Weights of a small self-supervised audio encoder (BEST-RQ).
Model: 0.565M parameters, mfcc input, arch tdnn, norm groupnorm, activation gelu, depths [12], widths [128].
Rows from block 5 of a small self-supervised audio encoder (BEST-RQ), named by matrix and row number. Each number is 500 + 40 x the weight over its row's rms, rounded and kept within 0 to 999. All counts start at 0. Numbers have three digits each.
After each channel's rows are labels from the 100 clips, of 14976, where the channel reaches its highest value: "peak on" is the class under the peak. Only what is clearly more common there than usual is listed. The data: synthesized solo parts of chorales (CocoChorales).
# conv: pointwise conv (model.blocks.5.conv.weight, 128x128x1), inputs 64-127

conv.57:535489451560535462461476495532535459454519477542505520500460484450422515441460475527557498490553522582484455473518534430496501500467488496497500450474514499519517490441516525555508458656485491
peak on: silence

conv.28:445495539502449576491452472451571529495518510530436554513528508508460522524494483528558558487473483497534483414539482507532539602471556442527474489552585450451469447573571503574507465533474507
peak on: F5

conv.35:487488481447478473525472526426483480606551570435503489521507513534508448477516480551543458500508506571553521520448554467505522448490501508487478471457547425471481488524498618562573513548512443
peak on: F5

conv.98:451469483495477549437477490451441491516488471492532519550500475482478505495587524447519464450429550478589476533425508599503473489474483589451541501458510481549433508479495486534586477525500472
peak on: F#4

conv.39:492528477514498454490473486482556476515568420506487531518596575511543460505481476500473466498529476517424483525486471526460486539458471512513489463509432480419512643503443587561379483479428548
peak on: A#4

conv.111:451467580517502495469473526453466563528547555499504477484459531503562476587506551494486532546527612532501500519485503467452515479510496431553482572455478487453492500553494462570494466525482540
peak on: F4

conv.93:496497565509495455524485503484493469566521491448489544553599474504484461552436607525441531482468496460479510473533521478470460519509522540544516494516422446491398510490474486514445477456496547
peak on: G#3

conv.12:419513525500583514474554500443449546524471523488497479451509467538501517464431506494513485506454521467559497529490424463518482543500503480464444475468484463526530574495532590557483530466521447
peak on: C#4

conv.87:441470551503494495531487526458503588486528504453595539436434539493486465512472481487528424474488501533492477509433537580497463439533527511455554461457447480478582539534557511484471442476448504
peak on: F#5; F5

conv.123:504549544483436498432474523565465398477500445563563451529477525499510464449494493484504534543490533553494472480468430571503532565511527513450498545470507456469494475516493487535458523461502426
peak on: C5; silence

conv.84:489499481453482487497583486486471465583514491486483453517474531546529565484559539393525559464498478481600441525509416566445473481512460447523504504463498505529534475517455533544467541436553507
peak on: G5

conv.67:542458452449466454475558516475513548517493468492483484397425524505519495527444568475526500500595494528508458513518531462551508466498457554503567472449546508383509485551485479498538465509464454
peak on: D5

conv.31:489540490507487445465527460472524534481510591494512606518564507480476485497455535509459479465513494444503536506517497457569504452441548548486601528532452528466479508478489453525447502550457529
peak on: D#5

conv.126:561492528456459478570534569505480519509449482515484474588488452454521496517468527491477615514512517500570534430633491467455563498545557446497474446429499493471557500486446513543503485451456467
peak on: D4

conv.77:506490501590585511517456510495511495421565477515542537430480532554500574524537508508463446535525472579506500543512500516462544458500436516526457506509508504519519486445525572548456543510510481
peak on: D4; D#4

conv.18:464469501484492533514473544441516516562501445461488459473470482522455509520534488540530518427447572543487508484481546498454517636434439576455484574504498533480464471511498561530470552483557493
peak on: silence

conv.115:537521483414506540475581462492456449555548505455524440475548466506495449451617498472493528507437529461403515472539491538547471503482507526475417504535544446528602469449514481493510417550512467
peak on: F#3

conv.43:507453519473479478494498475516523562526455520446437522461525515544447561411469485530571546543536529569501449427540564527476532497567523545494465588527472549567519443506579458578471433414574453
peak on: G4

conv.23:454468491446519547495495456464486464477454477472499534496501444474530528442453476535502452523508485462543443433485495495461497515582516512517458444574483491463549453410499526517582460492490562
peak on: A#5

conv.124:444491575514533520481524446493431485500500490425467486412462449558520437486477484500504503568515560479456521466538503498523479487462442485546521495501491577498526543539540497574564476420523520
peak on: G3

conv.47:484511572460466469427516478513540504526542520513546451451505532580530578486491594544530530516500471544490443490532493503470480497467499467527539462504461492517620492490483507613559499478520505
peak on: A3; E4

conv.27:454478556491511531507464561585586510474477449445467463473468566530496502471495475511541491534477480495485563479587548474488534464503439489501481452523440493453521496538581429492453522451485474
peak on: C4; silence

conv.90:468443419511522485436521525526486466454468517501430504483493503505533430530488490468514548459467513499405511470459485484457510517455520482549527462534538532501531501550467504613489500503560488
peak on: A#3; silence

conv.99:544581550494515482542561450524429512481507494540456459459456456467604484476515525486521540489462466450512506510571561446471489470421458450527410496563548503480462464478561460514501521543473498
peak on: silence

conv.66:502507532452419512479509477524554479542449500488513497462503456515485537494538510511533543472454486428429578577498473460495475465558441487571457465480536496530491451469470510507494524475539503
peak on: B3; G5

conv.36:484448498501564486489485493465434507505448543539553542468487465446519530506533523534510498566423468480513462504422542478425525508495512443543521507546440512491548481464507452494546590506573427
peak on: F#3

conv.44:546531494500452509476507513472470481464516520441486541500451480540458447508487489468460602512448512532505474520494562494555477561528462562470511523540560551438494546487451533575458535523512475
peak on: silence

conv.41:498478459509529521494477506504471521460477513503436500499435506490450450567511551478542450493571453494454576522526470507450525508515561442495428516492528531500573480498484555568495449472432479
peak on: E4; D4

conv.30:609478480555455477493515512494528534466473538428531575555520492463546558509498532515443497496532418472520530487488497495566473547450495532544450471495536512545502588463495529578526452462519526
peak on: D#4

conv.50:436478555518452542544520543446571490503562417572536497536508434564463467576504496517510479494526439455465495509509503509447484556463493580490505460501579478505485558478508422557517545519462456
peak on: D#5

conv.75:480515521539486548528465503542479517531532473545510510513534520491427524450439505512467426552415537555574471512431544507543453538478522458575474450467544490426511488488493436566485496493469504
peak on: F5

conv.102:535466515469465477471479477507461496494518426457510526526605501472556475556447564496539512463446519526552507517496509503513504488517459461503536416515570536464505493502490455520498450552557433
peak on: F3; G4

conv.74:566411419481470485522415488507502482471507501514569467535475477463505505510577501449474565481473479490522533467428458485503470443544464482480532512478475426498570530508512564517532467461475532
peak on: A3

conv.105:443490455493465492530511474527520585514556451498519547492457546502513497438467434508475569528539516524479471473430557463486529476469488447513482486514560469472573459523527470518454561498560530
peak on: A#4

conv.78:474511495585554563497520479575481450535488528480611489487463499500573538602453505531475489486435440510491485510476469493494501417485486489502612516446493466513517503528426457487520501570520517
peak on: E4

conv.117:421421541520536503511527554457501483541535519436521484436502456464483487560466484532455543453476590543484537546498458489503488477533552460490495484458491553493460466576519546509527472544577511
peak on: F3

conv.107:559469475528516492502481488535467451630493514468496523463467521539438462477512551527485457527536482466542531436546462478556495508471452499602474512465502513472497504528437460514465417497528465
peak on: silence

conv.113:525465582501457531503474511528571536470504493477478457442499425547502459495458503537605455525527592525474518465504521556498570581487482489558543542468525464525559485459457539508504462494445510
peak on: F5

conv.68:623496461436466491474491510542421481504556492530489488532470506523535420559527548509567470544476448512497468459510488457482460541563596463450461471487448534490482514422621408532475466477592510
peak on: C4

conv.25:535515419522559480433462481571507481443500481504452563512470560576571567500458510436505468469491511502515484519504529495524490577488488481566541534514519515560490477497476458552472485472536565
peak on: A#4; B4

conv.108:472504539538464517434501514518530520466506479480541444501519521539512457497574593471487584508483475451474515419473491520597477501553500482516508420474486495466539566443526457443504546532481572
peak on: A#3; B3

conv.88:474512478474496529521495504507494576446446517465459575562542476418519546483491558538574481494495472484459488517458474571477551578438513538511539493469507465516493531477563519553486446512484453
peak on: F#3

conv.45:463553525467456523442531436488437485500447537524459518551450556482492467505538500543543556550523484512496488490474500486555472512482520453507492510470526555497465504535526484606518413486462495
peak on: G3

conv.37:481488501526440500535539486547407560452520495536461430479470484478493547474464528494497485553508467484538513473487462490491563474495499492492546505453535480450553551510504569465554475498468471
peak on: F3

conv.89:522481491555453504509504444507496552498563544473489481558514475494376535518563518507498465519474497485503603491492526488396495563517454413479506436487480447486511496503428492481465516498529559
peak on: silence

conv.82:493528449523495558405531417511487539487435451517522522470473623519505463532456533526520489509494546481485405546500503509482454544573447483441461510500440517506512519542500484534526492538552507
peak on: G4

conv.125:507505463477441522546457409421507495543560494401488472494462543444522554481509431500518522434506464539446485433472496473459471521524550528451443430534525491517519544515463527490484501514480535
peak on: F5

conv.64:471465477439475469549511586500487523441470568544483514411512477518468569469509585605564432459531494507492482508457498500525519451467530481407459418471464541499525537510506500559503517492521520
peak on: F3

conv.62:506468475488535509449524530406450506416492438508527504476491482461443536558476525528510545496562483552503498524551502602451527537514376487497513456547503497475510521518497494584508461519519509
peak on: G4

conv.94:479464517494479484516458462487482453539587460531486559492535470547510550505536452447464500510496609442472495441533540531526408485497436455524535546489544467479482582527502562481440466493511532
peak on: A4

conv.119:531506469601492467582462524570444513550544465475491555453487536481446490489505510530522602511550478523556495482492543539492549450511547485532483447493417556533539523516457507595479540449464506
peak on: F4

conv.91:514415491543447467534481549513557472504432503534470480489559523547489456448495501563533447547424529446470474561474484444447506502484548477502500457487642548516471530499455528466503604538451481
peak on: A3

conv.120:498468510454554474448539477598528524490414428499528496503444492554463502458435518452510551544558464502462483506489493512413505516537467460515586526505403528509508490526503451517503499563457505
peak on: G#5; G5

conv.5:482566485502470503466522489534464541482503453525468490444549499512452451495500476533571484520590499453493559414527482486476504532559543512536484498524492552450560479518479533487475480482543526
peak on: C5

conv.54:506438423517485538515484506417515528508447503457544507503494519527518515522475526508485508544581474537487384616510469436492471507472453492489425497419467439481556513566554445547517513474525522
peak on: G4

conv.24:471484604464508538463455479438559456563432467562480485496520534500499399487529570507511523431494532504552500465502485498498453501479515504548498494444481453513530515475481464575455578521569550
peak on: G#3

conv.3:439490552421467485475446450506474547545468566511557519484520543464419490514585442496522471529471443495560486520522468507513488527571468440491507453440502519442523577480499555538506554525470482
peak on: G#5

conv.49:467500455575463548505485502500458520481439517508490609526468538445490517491506491499513484537438486565515513442484481547494481505450564500488430493493477445523468478586462535551493524475495522
peak on: C#5

conv.97:537546438459473529486532525540461524574406508575518492562515549524521498499525472498532507531445534452577446575455468487448540547480514463532448513532505480517457445448501538559455466544467503
peak on: C#4

conv.7:478497510474495453485457447544466473516502542563522487534523601496449515510502485508556498486493501434497501442447490508467586454390450549496520523466456551486472521545511634557449485412440495
peak on: silence

conv.72:485502489538503530559489525484503555457563507505488547482520453482520513540488530481546538511494542458547445503508459568457461532457511464483481426503550558605502490487545461525520457523569520
peak on: A#4

conv.86:452508645533560481444485547542490441491533438508480514492463488474533504482473469485489497533486496450460501553470500577516505454528455548493445457521514450548558465477517497515460500484537467
peak on: B4

conv.127:521507504428553502535482515465550520517455524530472475522471502459451454564483406512513457451616503496600497431485494536486508437412441520467536521540459440487511477472504485534498529498596484
peak on: G3; G#3

conv.118:539466536509490495478480544514520507516491412481475619540472481507492464436490592448482527479516501427485459520520439463599521501585497449448524501476414448508504535485473490494495462487510398
peak on: F5

conv.58:559540498493514518534471533465466490487488443550422490602516444523484481593568522512494483517454507480509515535564445472483456430518520535534507464503462468435518485544478552496543555479499482
peak on: A3

conv.100:481446529506562521535518500478445492504496475509454441465535475543475496438510471501556549515556454456543498411447426465456418504359533508547464483420518537542553462581507527519532502469462466
peak on: C4

conv.106:522531465452469553480498508494470449445547463508470443566484473523563508455408583483482553472504522434410489451480502481516561529477554499506511432496528515467461475462477570490443489487520494
peak on: E5

conv.33:418489507508474485445438487531489521425491523536509478467450520544469522568498538547537484535470551461523427535533521545518472552488442489537485474512471480567535575417545495564523518563528415
peak on: G3

conv.10:494497458468463496487514463451512524498466505576521408490462488410579467493565540461449462488531561494485479472430548531560546513515515431482492468470472434461450472436444508476449566584536443
peak on: B3

conv.69:523498494487515526482414452499528525465570509472552493469521539412505488521495484530534540518437511459483505481456483436459561534455512490467476467492432446477428540560528457533467463526477539
peak on: A#4

conv.76:456437493511483578487474488542529546502504516531498543525462522487547548464474518456491473450501461432479509486496528494464477489521579542524440489496435478498474577454514488516471591492582479
peak on: C#4; D4

conv.109:420445556514526487482523480443519480522517523529479497450469489523450556519496508491538617478546450510490440462549538463440494511535498498553446482435498541474458580514521504504432502553580427
peak on: A#3

conv.70:431420488453499500546515543514495459530497531472535464451481493464527461499477466529519460499490478541536490435540488564500527567528562506564478440536507421442531515476545444526524521547442517
peak on: A4

conv.46:511475544584544552545531485484477455483490557552475450509450434515475556433499473471489473503498503419457439501477449497464480511524424527506526541469534479556471453490479543521540469505475571
peak on: D#4

conv.92:544504555562492514465414562564516604441502509502453563545495507409527510487529507517488472490464417522449440522490507435473429539517535494479502535422548466435540489452482525557427501510498480
peak on: B4