config.toml
model = "self-supervised audio encoder (BEST-RQ)"
n_mels = 40
mask_prob = 0.05
activation = "gelu"
weight_standardization = false
kernel_size = 3
stem = "single"
muon_scale = "match_rms_adamw"
momentum = 0.95
orthogonalizer = "polar_express"
steps = 40000
epochs = 65.5
lr_schedule = "cosine"
Rows from block 8 of a small self-supervised audio encoder (BEST-RQ), named by matrix and row number. Each number is 500 + 25 x the weight over its row's rms, rounded and kept within 0 to 999. All counts start at 0. Numbers have three digits each. After the name is the row's rms in percent of the matrix's.
After each channel's rows are labels from the 100 clips, of 14976, where the channel reaches its highest value: "top examples" is what is common among them. Only what is clearly more common there than usual is listed. The data: synthesized solo parts of chorales (CocoChorales). In brackets: how many of the 100.
# conv: width-3 conv, dilation 2 (model.blocks.8.conv.weight, 128x128x3, each kernel summed), inputs 86-127

conv.100 097:525505517482471528509478491498467494514485537503516499496476519495480479455489475501544532493515503523556511501501504529496492
top examples: horn (59); tuba (38); note A#3 (34); note A4 (31)

conv.78 104:453514479511502486516483463497530502498470513502459470506510472487501522520530490491439488484507522485524511525518464497494510
top examples: viola (75); note G#4 (67); note E4 (40); note F#4 (39)

conv.62 102:444466498482473479466544504488486506533490508482545493454512479501534468501499495524463534500531490512465490512473500484557455
top examples: violin (95); note B4 (54); note A#4 (27); note F#4 (25)

conv.114 099:470505500451467462531475563510496475512478510499489485491484520520486465537500496473490546499491483506443498452477475485508491
top examples: viola (87); note C4 (52); note C#4 (47); note D4 (32)

conv.0 075:508495525492473489507473486507503515521488453490488496480538514428506525457527498481476498497530517453475509475492551485478522
top examples: clarinet (64); note E4 (58); note D4 (54); note D5 (30)

conv.112 110:491505531492458456502459485516504486475486515488482504490480482485433515498474488523538469489471477530512515545502510500463506
top examples: note G3 (98); bassoon (95); note A3 (44); note F3 (28)

conv.47 096:485537480528487502494470523497455507495483536502517472466521515538537541490530480485502529515466481476490464513550522496496533
top examples: cello (39); note A4 (35); oboe (34); note D3 (32)

conv.46 102:484504472516477506541524514486485453501470521522513544487493510543507535516493502502508492467505503509508521471476491466496505
top examples: note D#4 (57); viola (55)

conv.127 074:483462514474510481451516509506544525529484500474548519486517534491507523492494466444518534496525483484482521502492505511505470
top examples: trombone (58); note D#4 (45); note F4 (34)

conv.119 106:479463506484497486463459521491563507515492525472456488503492468502505485522474461477516488488473499456474474512480494499483448
top examples: cello (96); note A#3 (85); note G#3 (41); note B3 (34)

conv.4 084:550490532509458460487467450515498494491501470471474449457509584511479507469456493497538508496492488489475483482487517494469465
top examples: horn (48); note C5 (42); note B4 (27); note A#4 (26)

conv.116 084:515474499482487487536536482488486536529483499525494518489545548515520489555536522487521492532494496497466486537502499483511545
top examples: tuba (80); note A3 (79); note A#3 (42); note B3 (30)

conv.5 098:534539514528490486489464471479528496516515520489448547516509513492533476509495483499468509537554463495527505473501518478545515
top examples: trombone (59); note A3 (46); note E4 (43); bassoon (41)

conv.83 102:514467488507503451529480527492525539474523489499467490504517488473502533518503489526474543472487477442521465507518485467514508
top examples: note G#4 (51); trumpet (49); note F5 (47); violin (43)

conv.66 105:525475513513478517498465506505530474477516506488502497490514494510528484492528489512472487479492505477529525524532491506489506
top examples: note A4 (48); cello (28); note C#3 (25)

conv.115 102:487507519465420497519506489531534490520516493501508501532477508503497530520541490499500492474494467454454503515476520459530551
top examples: note G#4 (54); violin (39); saxophone (32)

conv.73 109:478493520552482454521505509514497489516554501492519462510520473468478470492552474516479529460473504538497529448489451476503520
top examples: cello (45); note D#3 (30); note F4 (28); note A#3 (26)

conv.95 090:453461458505485538506469503449490547477509463530506501498563514477499530508515499501479477448529474534496492455465469517500506
top examples: cello (100); note A#3 (85); note G#3 (66); note B3 (41)

conv.97 095:528499499497544504540484460483510523540505498515510548479472509481485530514499519486516470485502502475541477541504494491535542
top examples: viola (69); note D#4 (58)

conv.56 104:491507494497484486470486485501482509473492535463552493512489483471482487536427482471532495506500536492449504548497526496560528
top examples: violin (98); note A4 (95); note B4 (36)

conv.93 104:460507479532482449502518483492489507524462491455493548512495499449502502473475472488529514521502456482478517521496487458559511
top examples: note B4 (100); oboe (50); note A4 (45); violin (43)

conv.123 078:526531537510458504497485483455509515532559484535479478511468515466496474440505475472500492521491540470457464494535527477485513
top examples: note A3 (70); bassoon (43); note G3 (33); note B3 (33)

conv.111 105:513477496541489501517472516475462523507536491513518504530502488508494525501489501524530499499533518491470478511475553511498493
top examples: note A#4 (32); note F3 (29); cello (29); flute (25)

conv.94 105:494510465486507518516514520533471472514529526509502505500508532517537521516466488483466512534452482497495457488520509523526539
top examples: note D3 (73); cello (70); note A3 (46); note D4 (36)

conv.51 111:482490497540473522483496481464476466453475494486545447498509460510500467540454497518492468456491462486531509488498483511472479
top examples: tuba (82); note A#3 (69); note C4 (47); note G#3 (30)

conv.22 090:501483522495515522484501485528513513459528508458511483477471486513498509489535471453466493495523507537492494535506534472488495
top examples: bassoon (54); note A3 (39); clarinet (39); note C#4 (38)

conv.39 101:490501499499522486496496512487477474526543513471518467491512483487458452497474513489502530548473530535530497529498533474441486
top examples: cello (68); note F3 (43); note E3 (29); instrument: oboe (27)

conv.29 096:506476503506474489503534512509439500481526485463548508487516537533461459513482504527527492538536495523552495492487526492523446
top examples: tuba (73); note F3 (37); note E3 (25)

conv.110 100:490529502511515444546520517479569488527479559488491453513447470522495513524479517477544501503473489505490481513493459475473477
top examples: flute (27)

conv.54 077:496539526438478451506458488490479551533489519500502516499537487476480542469500495471497504539532491477486487491481522512511503
top examples: cello (38); note G#4 (30); oboe (26)

conv.10 075:517496526464470475532510488489497523501464485502517496469507530455459522488549465466504495543537516513468473495480512570499497
top examples: clarinet (88); note G4 (54); note F#4 (42); note A4 (34)

conv.49 100:505476486478496523535494481481514490545538515503446524503489498543486498529515497495460506476496450509488476521561469503473527
top examples: note G#4 (96); clarinet (31); note A#4 (29)